Rows from block 3 of the audio encoder of a small contrastive audio-text model, named by matrix and row number. Rows with one number within an expert belong to one neuron, the router's apart. Each number is 500 + 40 x the weight over its row's rms, rounded and kept within 0 to 999. All counts start at 0. Numbers have three digits each. After the name is the row's rms in percent of the matrix's.
Before each expert's rows are labels from the 100 clips, of 14848, where the router gives the expert most weight on average: "peak in band" is the frequency band that holds the peak. Only what is clearly more common there than usual is listed. The data: synthesized solo parts of chorales (CocoChorales).
# router: router (encoder.blocks.3.mlp.router.weight, 32x192), inputs 96-191
# gate: expert gate (encoder.blocks.3.mlp.gate, 32x192x192), inputs 96-191
# up: expert up (encoder.blocks.3.mlp.up, 32x192x192), inputs 96-191
# down: expert down (encoder.blocks.3.mlp.down, 32x192x192, transposed), outputs 96-191

# expert 11
peak in band: 250 to 500 Hz
router.11 122:474530469444545535493494491494545468555420534425476506429477514551486464587451526557520486440459483555551498559538455557558409505503554510501407483511489545478527493478514486433534540459446501463522501490515491439449482434467504449508499552465491448553613492482534477444561529526513511445
gate.0 086:518473428501529514505486553447482469518522520477535487512505528550520463528512477536545553489456546499502541541485514462473463546491532504508387458539457460526465572413477445520478516537514474472449527460500507491565426525556487453466544518464534487473531498464528503411530484580485501458
up.0 088:467553539504445489486517537543469510521491502581476584428446486522509475516522587494450530537589458457496478489480445475563512437493502487543548501509538515476560497447531485439503520484468472589546509485539472524433541494403585454485480552482467500523436499516433543514463484503524463540
down.0 090:542553520456493521524453555485489445486478444462516526565557481502590471488508519505524464471479494493519534554493517492539553475464386560490483458467488529474542503448544492467498587528387478544562416519519552496557502505503484531504521532503525510536462462419459455501494420384557494518
gate.1 129:488513486472580507602583554486477506492504555554496484490534442416475569461540469443498523461528517515555421474480498470517441493488412490520493555482505500472500502488583515463455502512427517578512393534540532487498490504591480407515467563454520503435521474493492502498469478469563464518
up.1 139:535463439551497459496567499491480486544549494546550527441457446474571494422584487496482549483484553459465517531481527479476504477535544417502474586505449575489476456549522522485472481485495516508511515513579522495513452528542524475437547555488464556470478562568484489550505539568492477490
down.1 142:517441614549530523416530529528497542472512508552482489574508456572440547449521534486424530541570560504459487526539508482462477467515498557499440457431542459538501516473470557462488479573433453506526502479436488489495505543442528557514496494512486504481450562525522446392501516503510556539
gate.2 105:507484474505481528529494527535431455514473463530451455514557534487491501563501534472441457458516483505511427535481501539476495522422502410529506538498501508539511492474434447476505542507455407603552475500564507502544495529496459491539505487555504530510426464453472580534492542563441530462
up.2 111:554537500497514507529564536405544512544544515402515492471477465440485492449438527542525500485524444516557509453530491481489490566514476520550422468581419506533475550492540550423540513586566487471511511454475487522496449432489501534525517500501433509543506504537541487540524401504412495468
down.2 115:502458557482535524446455487457474579503592528520537539490465509556456505473542511485446533513502485434491543555532504540486475468571521451505557564540465504555506532527475563509442504500478500526506476474475535475491562457441459537557494513446500516498506486535487493478418469535498535502
gate.3 107:532515457474524464479511527496455465483508398535482569532475480540508498467450514513532489513560552466512408545542541530531516565437542548559489542504508499564486609528480502481538550568499490462471535481481502506516488494528528437413403477499426517548453487487508571460438533543555515491
up.3 104:553431528478487470529490623516500525550524496458495521568446500515495509444431534507491522521529444526563524466502399581494415520482524573459482550523519474539478494467456502545505537513488467555558485482509506488437480469507486558566499444496496478499556524474513508468521576559461540459
down.3 108:538484520533428534531398507513491555544560543471554500490494518542543456536588509567487474523529514500446557499539517408480493508392546532461471512438486523514496474512499478449446518519340486518546443530499457509504528487479545498554530491506419476476458496499441462491541503456474474512
gate.4 087:521480519459543523526472479488528545455465552525565415550530514466439524445495474457504539561539524569511516491489463521537559498532556593437485492486562506503535477498524458490538489448535548516529431519530550516450466444486546468532456461467567449513474520542509478479447480533556440477
up.4 098:478522514483542498570499440539486519479508488575514451590543495491451541474520509426468482483550507562548449434512440523528521480484503545477522523415538451502514472473566502523511505454465504535555384567556508457430481489475538481521448462482562454474494494471508494490448505520552466483
down.4 082:500512480501499545544497489497568464570495499431491569459489535442517514489463513478605482502465416523551503491466467525456481482512456483522533535486525501509472559403543543481461531510581552581470561546461524545540527436567447457497535488505541515500533441507489491533447471567520542473
gate.5 110:595534437554455512472454457451519497505519482413459590449484482486547487459462559519523505486447524472484513525501482500540443579476533477494455539543526573476498539482438446513496464508497442474438580483502532504484451487533536479424557492500500572540504518506493470514515556602422400456
up.5 109:504503525506489461552507517485494522492541485580439609463503463498450501536433553490479515518517479539484496439466456490557419492483530529500472501492543543468498509440480523473551472504448531510491488510516507486439512509504555519492536498548528459516509494517589476514480571502500442492
down.5 113:517502542475482454509459548516542429477480464449492478442503484416536464550511492520574485501411434474478554527560517534516569493414528528449441410495566508434490501472529422545481480536492571454499430534498493557548510532559494512485480548526471496508519515486506470515480463502479532577
gate.6 099:582508437545568457448545480499490461497507496553524518489482526411529472428600462481472551535519509527414494532492554416502537428506480459450479557489407510506544473557580499448509426432483512519530481530530544538563464495539508473503477549476486544474521551521415493581449450396514486470
up.6 100:515480465528555523444545515496525459520462517541466533422500482469513468462524516495529510502453528538447443571461498502502462468536519439523442551568440505502560488535561503442454403445433533533555465539497486514572469506571451436487468558492510527497557539515455488531487525445529474451
down.6 091:563482567558549498426509425555467483590510469542488448586544506485498523463607456523448522534497595488464472478480532480457538563529443536539519498471478459518465498541444555497487500536521485500505450546492458531595469531498532517486494483468477588470476635486470475458468527487462487527
gate.7 065:481471489440527507490492424553507493516508527449500484477520454467537467524570441455499414507488535472496526543562514449471464448484526545466459410487533486488516478587528474409520506520511505484489460482451425467503566529491474541510471527466493476516536455445529430500487517463537481533
up.7 064:472443539496469502502504476544483435512489529497486472532436480556405508464496469479506458469542487539546443493464515583496462560538522474501514568482521487520478554451494545583555527493516538446505489482512537460456436491462441512493502491551460517493505526519498533548453543564510501468
down.7 066:535464520471381533523406532500535537511471435415532583547552485510493590424465510512512516524492510507453505581541511452484559517459469587453475492522513510543513532518568466462465512516510429536584497441493480548540540518465548498493428491528547471557455493502450494453463462486483429525
gate.8 091:467548498445560480473430532516462506535524520420580505528511438478494491450611481542471572462475543467529478466518464554524501506495504486512545484510469555522498562474545506475492535497459409527540444497512483512527443461567439485423561536456454574550510559513534512412535479532477502456
up.8 084:545466456518507493500556473509510477445469432500508488468488539518550502554440498479522471502500512513505522549455551489487515541498485480562490535491523489455517484554455507579499410477485553467483534530442517504524539563433570537585538474552531439510531460491474473586494541442509495497
down.8 089:485506561450466521467551522527557529510456488520509503492570452411538563496473470535481515476457459533544487476567581487435500515474522575425544539408558503495559427480507448447504527481523538534496447536545419522498501487598469530516510485467461451537503517407501460437561512447402525492
gate.9 081:534502456454496510542514483471504481573481476501591505483450506458506495422515529445531471486538491505480526496358524463533540493499536481466533571532579519434544450510481500561482496491521532455474421499528532510490511491479588545554524496519487531547542543520501509522441487543576468538
up.9 074:444483481488555451504527513473491550487504544580456438449525511574530427528521538504541528450485498445452478493518502533503535551568468497557495420474523468575490547455536470494509529435460443465563508450506502470507491486533556473492514533376543456499532450486503571464507515493504518427
down.9 086:550556513470483521522528609488466496493533492545559560506519527542549449507512457510448472450473506511433499487559522553490504499531523518549529509503452479506460522516470502512527458486546564495449524510493565577512426580558460473517445503544539422415473488494492504511505432464505526436
gate.10 070:500535486530393514501431534537500502472503502423586438449547562453563529470533444537488540534412438515429530558478511576431501467514509531455526458447489480475480403583495473522485467484530494500515496547532523481535514534443487546552517477524471509512491538489452468526511520504455441493
up.10 070:460552519508520520478503526581539514467481524426569485500486520510538496518518523497533580522484416524510626498524442549517492465525523455489504483530564478478547450461544430485418475492482563496535475482545544478549424487503531465516490486505519564550534561501504451490550528509419412454
down.10 070:490482462495547504430556487554572500536496573532522530439471552495533510516506490513529484492516478451510524512501432528519455426470488500523591513477589454549516557503434558556460438488458535464472522486498495512480466479504511500488495486395479602475522448494500534502478485573546521479

# expert 4
peak in band: 2000 to 4000 Hz
router.4 115:457529549530524475515535458495489545491571538420563548550443556526517466484448512492465537461481508563512523522472525586523454525516499550517519563513488525456475503523534524441481502455418437520469462509518545494490481559471460526534535492536496429464498511434493462530522516450480470526
gate.0 083:545467545445493507469520459510594454579445523420493533482444493471565500501508465525493557497501503454448480550577490470415432483545494490498511493524438512504493473550509537485499551478489534519554494512433463523588505474526504555475453443545506488476547488525528555464546498497498552506
up.0 079:484558466510497520439456500471440492482524516523517498478469528599500504516482542485489516474539518593570474468467491468579483484535557491544503491506561472456539508461502525483559464530525448532458524482578535454466458511529529458556526545514492517574403505483556471545483485514527462449
down.0 082:469444449539506578481470476544542445491473545490488515525498532398549499594509525492474516554459533493452524455463436447496585519477508481430475436569484494453484555505498429523491490527569569517557534539469486507503467450431505371524392527436479554546473513490479507487535469536445516470
gate.1 079:538476518525483514558538519455501452498479545450520429449564420416487522499516469502469520519490516526411561494518450474460526508459521474449526530493430550462491503531532496507484482465523519480477459524532507491573430406518475565475509497488398491544559528580469549475410473539517517528
up.1 085:476451491563431467529486491543469490465518517512484478455533503491446468531519476443510426472499495537522509486460513451511504557507478472588532489471555489492500473553449420499534468501484474483474494498487483473434531561517483558453508536570517613495450518546457439537464521526523487558
down.1 082:476467507479598526498522548431505527508441469493528524488538503450466500552503523493503508506494493521515452526494460495431534494507531457568524448569483542521452551444511433477496578528510592543507507529543500492508507508475538432549384463476426458559465535443556478555479492499487523518
gate.2 128:488521518555452419492499485566483513422507518506514466439548531509479521505492458467429424547505470541489467449470520525482547533535482482606508460502525464519469477512509531515576452466516534535473452531522528503511448485488547544507500493548441566470448476572483508497472466485505497555
up.2 129:561530459455559593517452534487459453584471441501448516480489511529558435548404560543553518468511548483472498565509490531557497471492581508399444449486541540463558507474457485497505523545502489467509564424505475481484534479494497456495514539475545483584520502442564478487538516544524492430
down.2 136:575516498487443553536548559493541516510475526517478473499484448423548487449434511490546468470523467517552543523548498518557428489453483434481455546483531541472527415499547448422488473436535478498508464479532492440451518574559457574454497503581538560479522479455571467474541551472480441567
gate.3 115:473499465487514524472497552484488499457468505528520532514491425520573480476499570477544551533474486408538508482457513512578561513498498532465524478523511538429456550514492429475421471523502518572517508446460538506471599423488477513478463476482581506525478454544509508492490507502534458553
up.3 119:517528480523488487526528442461508478493524467433498505476502539488484504558534457459421483535546533566468496546512490468427450505476504509521502483546453498540551462482476494546517547508490494438514531531547489430454442530494504477495516487488465440507501561487477518484508472484508519442
down.3 121:544491433508551509533476460479483510583492506511572535457494567496490435460479589467501491448469514511489406466458401446543545524477483464473475507569531544534527509483516431466496503498530472586571516559558525521445460530542549432509513436553504538522467523517452467541473466500463465470
gate.4 102:474550487430514535480506438509449506498524483477545535532404517537494492492463564465483539433487503468600532448469521497513542525462528440535550503580492560453491568432545589524484469487479434521461531467480461474472507512514447510494449537470504449617484480500465499583516517479470546490
up.4 111:585488438499514578557488498477455458445488476542458532534507456529539418562467549500605508563482510479484517498458537487531592485469530520485443468507538546510462536527500541544491518574478488495545561448476518466517569485500498474472496518465574541485493517462524542473517506480523450502
down.4 107:475477492471476498494565569491507488477568472481444435474543514518457481494493491391504468511523459495554478466469481551487410447498503450533510566493502492509484505506563473523575465513503494492463474535465560489489457473534488514600544554494484553523580469499513506547473534527555538421
gate.5 075:423488482527452557474463495474493552486431513453533465476505511515605528507423500596492466508464565435464542516510500523520479516492483552517469443415534547524488480517512539474444469538528523430485540462511518526547511527489505529438540431518524488521535467475503433488482517463460472531
up.5 079:404448530508534470504567536499467557545536484576494527504480497432471483474528494401488449445566509557526515500449414518496456529460500489538548514497531481487464489493555580486516488521489464517538486478505463535478543534468472511497518523475466541479529483564499433424476563537532529513
down.5 072:513495578541474479490557543477559517528534580452481549482506541580497473482524504466526582443492542412500480484488463464568491526540460441465446568495576426483567543485519440502473482469477449512499486442501543539523519581506494533530536508557495520441548457535494523537469508514449514562
gate.6 092:504506501465509436454579480542483542497525486528515563490453493441462581458526466502420520487445531553491479487555513538422482431494517542559547544520441508538530544500429557466505489499467464470523495573529482540475554499556465487517423500492450409462494511473474587452510554466553503539
up.6 101:410505544500531479516499467429474554523519557443547459548529467467492525487496449480480591507532493523485506459492491472477516571470485453507497497479445511555489530457554488515392506504498498521459497477545513527551408437576504491536525497459509508544528492566461543464587443486427562474
down.6 100:483558511499507430532504448613493495472570506518449498506403417524515509439544500549556517508467526565453567513529519549512530511514534511431412429480515542476522532439428497530532502488450381423544530450569544494476486498515460456425560522503509537519493521509531563491560447446508569502
gate.7 107:473477484542497546548539544453529407494519486485532544525431549539481475508475534498543505482506501488497449503513509498584461492558560500520520516510541520488491476498511560494505511412486491484524513428470470493544576555445510526485537507530493445569502475416544459485504559418478474536
up.7 103:484472504556466526485492455478624526484448505533506501503504528453542475518492557496624413516573540484513490550500504421539450491417550487549465501550581488544516443502542483452549432437483503482606492490520439519515504539444514516541545491532403468512498542512512456456503519498435545497
down.7 099:528496484533457456468436460469481480530532586497523535536508558602431432446502464559532509503528517414475467534480463554540449489482457546509526554436457423571519495540461490506473431452418495443489501525468481467506574498429567581493545467542518494457556483547453552565483485522496522473
gate.8 118:487549450495507478507590567517499423502564464571484512454437600516494454571449469523494421471498491546518492544480492506523479480493545506560489470488531483446498538495488566485509453534541461500545618486477510494455528515486491517473474500504554466504488429439574540523509508458535519507
up.8 128:543433499478492511522457470488556506497420502549523457444537484453505483503503505537525385488467487511473535534475492488534514540504590454448505499482545523486545426507529510562480566466502539430421464449618479461566469501502502529435527535484492465480570490521519491470494529527539448542
down.8 124:510501522541482450497489453499474501427495549546419480460426505570480484497459513478497435477479496536481521545449499528537468459428534499557465517511535495525548512460467508560547402516456464415466562456530570433463554485447496506460545547484612562498582495496496551516502501535504515478
gate.9 133:487470485540646474509482489458528490539531535566507441477499506498521532457464520468505422474469482522532509510461432506517472476455484537489459498458625495501526476514540553435465459539447517468496495489519501562554426535469518526488546485512488589525526483441535463485482583497468440494
up.9 145:548503488447393536451507483543491495468469477478489555523500489492454467566532492511521530554490472480471495513537542491484508507519544458487540501551403519470440506476448515557515559442550509493550502491482460444433586453524474477503417503453534435488497554538457559529528469520560505524
down.9 114:496513529465484481451509500559480518472494483535492493536468463424487445513487460517524486536450476608489499513566576493499500418528526515555598455509460535562451569530446510491553525502449515425494443445472479487545503472482445498496461493491494475481486590387529535499510478439526533504
gate.10 115:496412570521435487479518524518499472524532487506522542521492538498452506484522508446451504440518488493558527546454484427452477510521473464545572539555462507431557554520523456462499501506521419498461411484473475434486543492525520563501469528506502549487505549586540532529432506501562504493
up.10 123:493566445454562508494461529479455512505468501492475498445510465496551482529483467574505488586453528488462496450569534580511554456516532549451407443440528498551468460492484527539517520493511562455521557506522568535516451499497496450541504429450471456490552422392510492472579463498448498487
down.10 113:527512466558459477498555499574489457455475545474408452485459530525473464487508485430529467482533542518486514426467568484443503463482482558515451406487515434521519557494510451534468502499532504509565577492437527513506480514519517548476513473514499605514515504564422492512504462507528459494

# expert 13
peak in band: 0 to 250 Hz
router.13 102:454528512545517514541598470439484478493502580467395562478565539472518481533512461439535517515493430542476555540480513501458508546517441527508542474514431447509487544447443540531479528497487441521516538537491514465529439543588525445534518489453479475483518531531462513547521566462484471534
gate.0 069:445434434520514448470539517491491526463497518423526466482513497547444490483596415566496455487497529516512556518537441512494557497532471502552525411464476507493567492547439520516539518565477532436503473543518481480411478533480519564524499511459492494529549505530523515557523447491479555482
up.0 071:485510567507540498504509481440506509470628460479505499474508430493563495497534542432487430486495493496501485449465455588571435480457555566452530536522495472473451518453591537503538436459545510542458492470478498541515505509455463434444514461488474453483464525473448489517425519479514545625
down.0 075:468554436513532442445495466510506393484559471473478490438577526467511489583526544524428450497527526430543433540494501518539486492475482536470452542550513513507474483474513459517525433545559488481521539462521548552541511516435484427506487519553511547571545501469504531480511533486490422549
gate.1 137:458504540497548393525466418512594446566526497474504526478452627525486478489460480489456482477493503483529482528463453534475571533480479509545541581456475421472502528455501517547502549501546465501472527530465519511500438502485502586451514465488482505484445504523484436445451536442518437482
up.1 150:571486484480462522474474570511429524443509490415562511518528446478530535521537533534525491499481518474492484463554544490509508447545523477460465443545528584500495472576534497428513462446439536479501445473550435510508604450479480442566418546520484473506493511454507583561546443545512554502
down.1 143:542512527415465501539531515502532479470492435486489541471420472452483514454507556434563462444501509551564455498498487502588456528511503469457519497468581498420567442509571477479505492497412449453506489401438480522512563489519452533508508544525534474558513458466554524538503532467560502562
gate.2 095:471513454508498495522490430550493492491473499508512582618505531488514521521379558600501536541551505459515523464483498534492523482415490482595487510509550434525475492483506460553501490523518479463478505508492485586472454479533493515494485552474509526488419556466415448528535498515468482453
up.2 091:571446498501498472548504565496495513548541489527483515485491493467480483457463437540501448526507493502386461529645447451475573509459473482415500456443499535503498562520452571499508506467456511560457493516511474533481512534408501522552461512519504497549508525420488538460526478462491499448
down.2 094:513533482461517557500502511500493483373418440553524535463556553468562555448544529457512451512465500479528500509454521427493546449461445533512565439534542455561488467490509538474479516466472539559476516569486462480525512495526492524484470508447425451478553507476522450536491468445538497517
gate.3 118:489559553553476524558512595463509470534549548569482491527526421465543495476486447474546562510457517574447573449503490482437428551542472485508496438513497509494434545448467569451491511453522519534458552525515496517550523525561513460537544466478475593557495558566507475482529514490461567437
up.3 120:475553549564474524552541567464501494558546571545474508528543412485533492496546451471547517523457500583494542454518518497443469559529425527523524486506485516567455488458484572411504528416513524527452567524510498509506543524549549437558566497466507571533515533565480477449526515507434576468
down.3 105:481551475518492515505532564557471452513512517539501511588505504533481464436455475537517468490522521508485497519474517540503507528481436555481588419504449528569445506421405523512468519505495508525483518535452552497502459482467536564477535445505533461534490471476528486416447543519493507502
gate.4 085:555473479551504489516548520479447506466544532487486504479476523435479572576461535555522556547484484490454506437511495438514547499485457470507445506477439561505465493464531556495439502515526472481542509485490503467479462536547495465572511451459458438506540476499506559463420514485507619444
up.4 079:486484483535532537493506567461464537500499547518492456508516564393458590558558506494503531537450500576491496457533439468530539439492487457442448495464429513481504559493527512515449463433447478470530540453514471455483479527536516483553520508419468445492540457502508559481435495436516529464
down.4 090:486490507454497478501490517497472498503488484525522471583515485493414560423517508472545427524445539488495497461532517501503514619444428512487498513442545493500486507552420509433523547426449461544548524548493524498508581488455588508493531505473520503518486553530486536434446531494468535475
gate.5 105:469493561484511481505452550555532562455498471403495553501551520487502464504549525570482509526469493459478472491543413465496577522569492456547494469514508531510496523510448439502495514471440552506524429510482489498477568481501442608453501510436494590528524511466459516543461467430527564451
up.5 101:412510531509490483470430564585479548465481463406537519519515547502502458537532524544456511553499515443479451479515446464464592512511519475563488514484497544504497516536475462537515534521431529505484474502453514527495519502512479596459533501436492563564539545509460500525486469433510562422
down.5 105:429450506509525499520539443523479487473537510513532451524517503556521504493466422493405558510563547466520450554471542588426504524515507490508505530452462507524458514448521517507529473466508514547419503591499518494478449523518466467443541409480578459483510463568475479468458511512502442459
gate.6 077:474517507511556467478444398478497430469542547484534507424439602558464469528494511469521525489495532546468526590521467499561521473539512552548523563433508451512592494551453543513550452473427509478515519520577518551467537586493488505494526460543551427480534541544504530466483478464482446523
up.6 079:591444475519478494536456498508531523415531491417484486502491428468521533505550545510497480513498518504496479450516532413474524496478505516458509483557508510551474499557502507458502513516487500517518475531520503516481537494463490571531408485462498506500464508455494484595432526451504446545
down.6 080:486516496472513505501528571480548524510483453552516553483398506482431536491488503477551567548468520477493473503547529463541399545562551559540546558474471549456619473522527420532487459499436477476532473488497528480530496513516467539485557527493464473513544464487538465482490486460512524528
gate.7 089:507516539490475549556525573555475504554518526417480588512468490534453487536445526530553523535600487474472487446555464526495495523488515440465488557479462510559522551483492456455519506516476448477561470478479532440474541534457532533473454545452481486518511545467486547414527459528461532452
up.7 079:462496495466519467455467436521505495469522474517540471518505437492561479499514548496467560465416500517529586556519469525461517481480448543561552480533594457436477526535472583501480528475420571485497467557483455556543510459532444517557589489534527570541480458463481456556478550477504513543
down.7 101:488531524519534480562551581544461517448522535466547463467469496519516494479554444539437509541557492428463498494488504472472410452539590494488567494480531520556520507447500439506501486434568449537430504560525503466480434484556486465469482430539504453471544519438549487492529478509535558554
gate.8 104:478446487473485488464530514509534507558485498517479566507462463486423514625468506526468437511540487484589502433543483453492489456497522510477515527485494520501494487536537545494518495602513550471502515497511461522447528489436470563548520529556531566493473484501513528528505517567571515519
up.8 098:487490544548465504472507541488458505517532543448429568503517469474456529578482453456497528564512507510444471473544511474418556495499436502543462552535473464595517543585487527475462432539514510553536524486438469468506471496498440550571426484460486550512490508504417584531495497532527531478
down.8 107:530525508504475469532425459520506555528457492509497491483486500470465558562442542458525558519487512474510469436559416545539523471498525471479465552459518448462583474541552434501519464563433459472472506462474500501489561503487487490477456540524486561541489563478480499485565443516436550476
gate.9 088:546485552462484437372497461475542524459462484465518551487541517477486516536515509556487496516481478501494475567565543507500571443495508520486543529499503464548484509557464470504523528452495428469459461493418411459481526472493493493526453482491462506451466479452458529564472502442494482496
up.9 098:504537542532472542485475571482520525453521503530508375506558445457565553483581528507590484524551532523497560423480536513463489514507505517481443473475496494505468495493479535471500492447491513586465489534487494498542565473491532495496549487412491516440502505527507530511552487487488593533
down.9 090:475474502460522509482513488470450464515506539493484453494536463514526608573533489503438448498504520511522511475493463479473502448493480397522511577498575483541493596594572470490441512505480506488451522502542487528509543499468477423475440507491491531444457510456451504584499457534450477475
gate.10 102:466465465526455498443483577493487506446515512433538541534548506468536484548557463558464547521477538425497504516450501511517538468546440502452520494488479534491438430530523461511521475441556602500527515495520493527594506510487521443528524487542509444499490508449514548464566409541490601459
up.10 090:517545523468497504514473426512525503568457513567477523396469480515518514489453540542480463451556444497528475468545451491555440489439542471574494510535556472413546524461555572495549510553438466468509453493491470452512572529498466561488523504506568530511475495504505481451498559497547458562
down.10 093:454530498440570541508417577534532472524544428481500469448507493494573535509478538431523485492568508437542487490466414466546487510517470457465489460450511531417508436547544463469447505551551495509518454455533469562514495536476447552520424517455507492488494474487564480600492532446522526485

# expert 10
peak in band: 500 to 1000 Hz
router.10 101:570504533467480484493500548491521559547476484566561476501465472497452529443520469510512530576530570581447443469476451449468542459502496461491532537487556525528517537534483505473502452468451534518472537533461451532483495560470556446456465471492427545501527533484534540456467435487525524476
gate.0 091:506499459517536545568474537451434475540590466495492480488476553480455531561465453473451537515516540478533525496510524516478485504518488456491539434576456558488583502492541463516510524475455535495489495487543489456562439435474562474463442518563456537601544446511504519533513487526539496577
up.0 093:575560488562487442470568520526464465485503507474467515508418559539546468580465507515503500475477484541494571533453483470466476436436472481527522424531449526502495496506437421522396528509546500541471533484547512570550549445506480491554459441506514503444499532474482525564486468552570557561
down.0 093:503468514467395458485537468508523537536551489517470488524495508467520492531513490531518484471483560437472477453538568456370479487460510524461501496482452450582452515564502552508370496469504492517563482517443460445458594518532468556489477532402532470434521570501488458516479527528534481463
gate.1 114:506503490513492477488421438585564545562514500534516462526456504479492518450533508481476448492522530495476442448505538515511561593509474492530447591486515430561493447491472454515563520427569491508584487521503548469468529558419427531477520534397520424470480499580511463485495524473519408470
up.1 120:507427511592413591516546553463412500494490439433481537537504549511528490498476469501509474514529492457444510514456461472611492513439512474503483502470450550508472508497484467574484472532548530509571462444498532520548488419469413508507517522458419461528524550459473518483514514542500493484
down.1 119:520609488391556555434511475515590464489513499513526523441480445502466513549521528486422523493546508483515535552487580510510571487503445518516521474552557437572514444493515472526515533410477538483421487475491421507520505630503538478467497476488499508472502503521516500514515575454500531515
gate.2 089:548571454466552496558472486538603489459414489456498553476463496487511544446471481477504428482418513481432523462474554531463554485511488470536488512531470516496531494502511432474465459504498527505448503468569480508512453512528480591456526478471523459548484438520551436459460532499505494560
up.2 082:516474476474497451504499554481477506513506468476531496546523532490512504444545501478508489621551573461478480508487483508542587554487378497411495500515457489458507549483439456493506432447473440468527531437498562503480475516479542501558491517487479524485477516488483587467508468526537506505
down.2 083:477548523442476495493486396530558492438427523496535515535476527500477506479522505524557514432464470513482524468473481532518508466542477532537525514529460524445401516473484514441484540519506463500459439500513501530523587504492508524569569469516577458540478545496528432442456484508463437444
gate.3 122:443530475393540445488544467520529480450511530518531535493476497502473492501562448478521557452487485518522507545497447559448518409479427533503565453556510486480517455445525559467463557457450546490439494531463415517470553551534537544546505488498548516484484499500448507500490518480565555488
up.3 128:504387503534490504499537558494493552586557513491497424525467517481518536519478437521461433589525554531463470457470481429531538532473496432612515554434496546530516507520438431492468493470533505528524499495462548474479420472433472505469491521472437482492541530498461490497510455499478443513
down.3 123:533476487440492412526469426449539450461466533411571490410463529431521476504491542464523501463484462460465487550518396575517477505511502508486519475540493572531509459491517517459519522491471489512481535544566396521483563493522479524521551394483454495566487539492457508510410447503512602521
gate.4 088:565537479490434440550415476531527461502550453509517537428521486453479484454482446530528483552444485518400503491537456584466517491464457566526547459560481525520529522525495538480520412494449480562469513538463474452498567473476511554544504516484477488550435501475496488448506500559523486578
up.4 085:564532511555472484522507462514523505518575483467505507533444476515524571485471530444434519486505506487555473466524438491573462528465411428485492475465500547481511498466517440489449544508555520468490518489514443457510410537528475363473518464558438464544546532537472490508477569515586510474
down.4 093:489520478542515525507544506484545505542518507504459518511467513532505544535500514491549512434430468471454505469480488531477504467482503474455464563502412585479474559498531505436472506538542414507517526525530481497542485469511422559552566541456502442501534499445501445510494486485514536479
gate.5 085:506457507522475453513443470608510524562594462530484511497463449465476565544502436464482564543503562520432474466505495458432476480468524492536452466530566437433520530512440545410594449486443528511515518462472484463461493505438507491503415510503538485537535504545547520550498523550437506509
up.5 085:511502539433545506538542481479562540454459513520554503501480510549539498476480510422477534514523545491575368464501466489489523494471491460526485448428500527569474478454455450529493511486514520488478563484530524495495531529469497408560554473524429516514562546528542529455454484470483457452
down.5 079:474478404605490527497446512454539484484479425435481451521453505485515537492537504462468488496421505455502584460430459499483574530492469527442531574506462542502485500533502561508433460455499508553500495555489488483549451469516458530523533588461487434450479487434436491480500514459574560548
gate.6 069:458440548482496500439496434576533536511498445544475471520463522441456500500524510531540530494535586490422510464533490535444490465473479481524507477418481468499508495471459585505419466476539544478491487521415487429466558550504481451545476502456557497436460548501540499508555508436554510420
up.6 071:486485494526537452508549537492476531466524490477562520497480443510494518562418512447426453504534476483455515481545472490565455492438539408531510488489527530533441576497560487501553504507478475577476520500465447441483414489501510428487424462508487478475556581492535513539475482438505500494
down.6 066:455568503493541487568464560485501546455461497477532498512512425463523582513501525419468527450444477426506479510417468483500565461520490505437510491527506503498473475519495501518447491433498451545499553442550472555522467520537429501543547441527525425510441508527431476464515487435490589561
gate.7 106:448508468468514444392437485512497485517521480506479460459504479538513484457581524436448452453550533506534459510514460480509563538515515541478446500533502434498373453519489604550544461467538488499520502571505490589502552478523538451470529511506488482504530525567516459487491530545587528566
up.7 105:513446522499442545442506535504545466508481520489549509560530509573513493465427455537478552532555441501477545497569528520483513516569499524493516482466485459419604444546427453530564497582494497543597402418500555484556552489439489520510549545521550478498460523536452561500468474475435463497
down.7 104:463507491474508490477529512503537509455541438533523432531538425471486495577475470535547438468577555502525522507493476416533499528488470537522507476563544543533471597491510457519487522421463501524523528505417488521456495469554428522482450496586507424484474527466554445540490503546500509482
gate.8 062:518492504506571454515466507443569523530505589495456534514475465537495475496518540510555444541483547513465491488455488550459500404560531425427511475506485510526551508491466502470501494476471477494459469511470455480458523440455512561481537463478555494480500397558555509574464591460487490497
up.8 063:502483470496505522470609455466424472486539525506469522530500559488494501515483524546526545510499518498552540457524525419515521504482500553579507419495505544570541462468521448408448458515527530407539516484523559510531466527513474477520494546525543477516542548492434470536519493530561534443
down.8 059:516506535474473586469552502492514543543464505504504429526476528547512472463472555525536514454473461494534469496476544553464489540454501511421440562449414495503480480498448423495481480536496492499527514474518519559563606496504513568535516556551547524497447473572499478527507507526533532480
gate.9 112:471501466494510579498474515472495426460491474438475482490487480398519493485466606447465482517499503479566512570552551451566449496551569500439431415513512520520405492514585463557493517480535511409492505529510468451498467454492506515521450564509519497552496487595504491505488519481508466514
up.9 114:475498419444472449475575503473445499472565480500498528513491526473499478541510438579582454493492529515443527529442508486471515497376456541504541530548523497513577530503478524526460467491404453482544490503468513440523534452521450534563445520494503475502489538405513485548480475532465524462
down.9 102:456473504495544454487542514472458502463556490496464487547462544483470533518457509450548497454518469464489494553522512400543504450450516500431461475529567469456413507478499518489454575484494461444557484457513529489529476485544469493582455556565500441527515507465525448539501492509545530389
gate.10 139:423501511449550535475470454489458495466476480537479475507467512484472539506575509526531592494449476531587495469509519541493549459532379533459536478565486420406514558433505548472517531465468511449432482519511522558533498527520527511588536493540556487464484470462525497544541479521524553469
up.10 147:584550481448541495553499542487532480502460553473519559434548453526481465534452528472474513513498473508478513542533487455444498459541570513505489462541533594566545463535563541481476492523458488584434522528490405467426521496526541483491469451510423526568538509492489496479429544446515537561
down.10 134:416525515496473504428526503501463534465532451598487504553477495506471531477551462557497545464459492477536502464422514495486531511505431497436495525485482438415469544474486527519522515481503518449533481515514574604559467505473496526483443533550605521402485474461544490506560484530458474411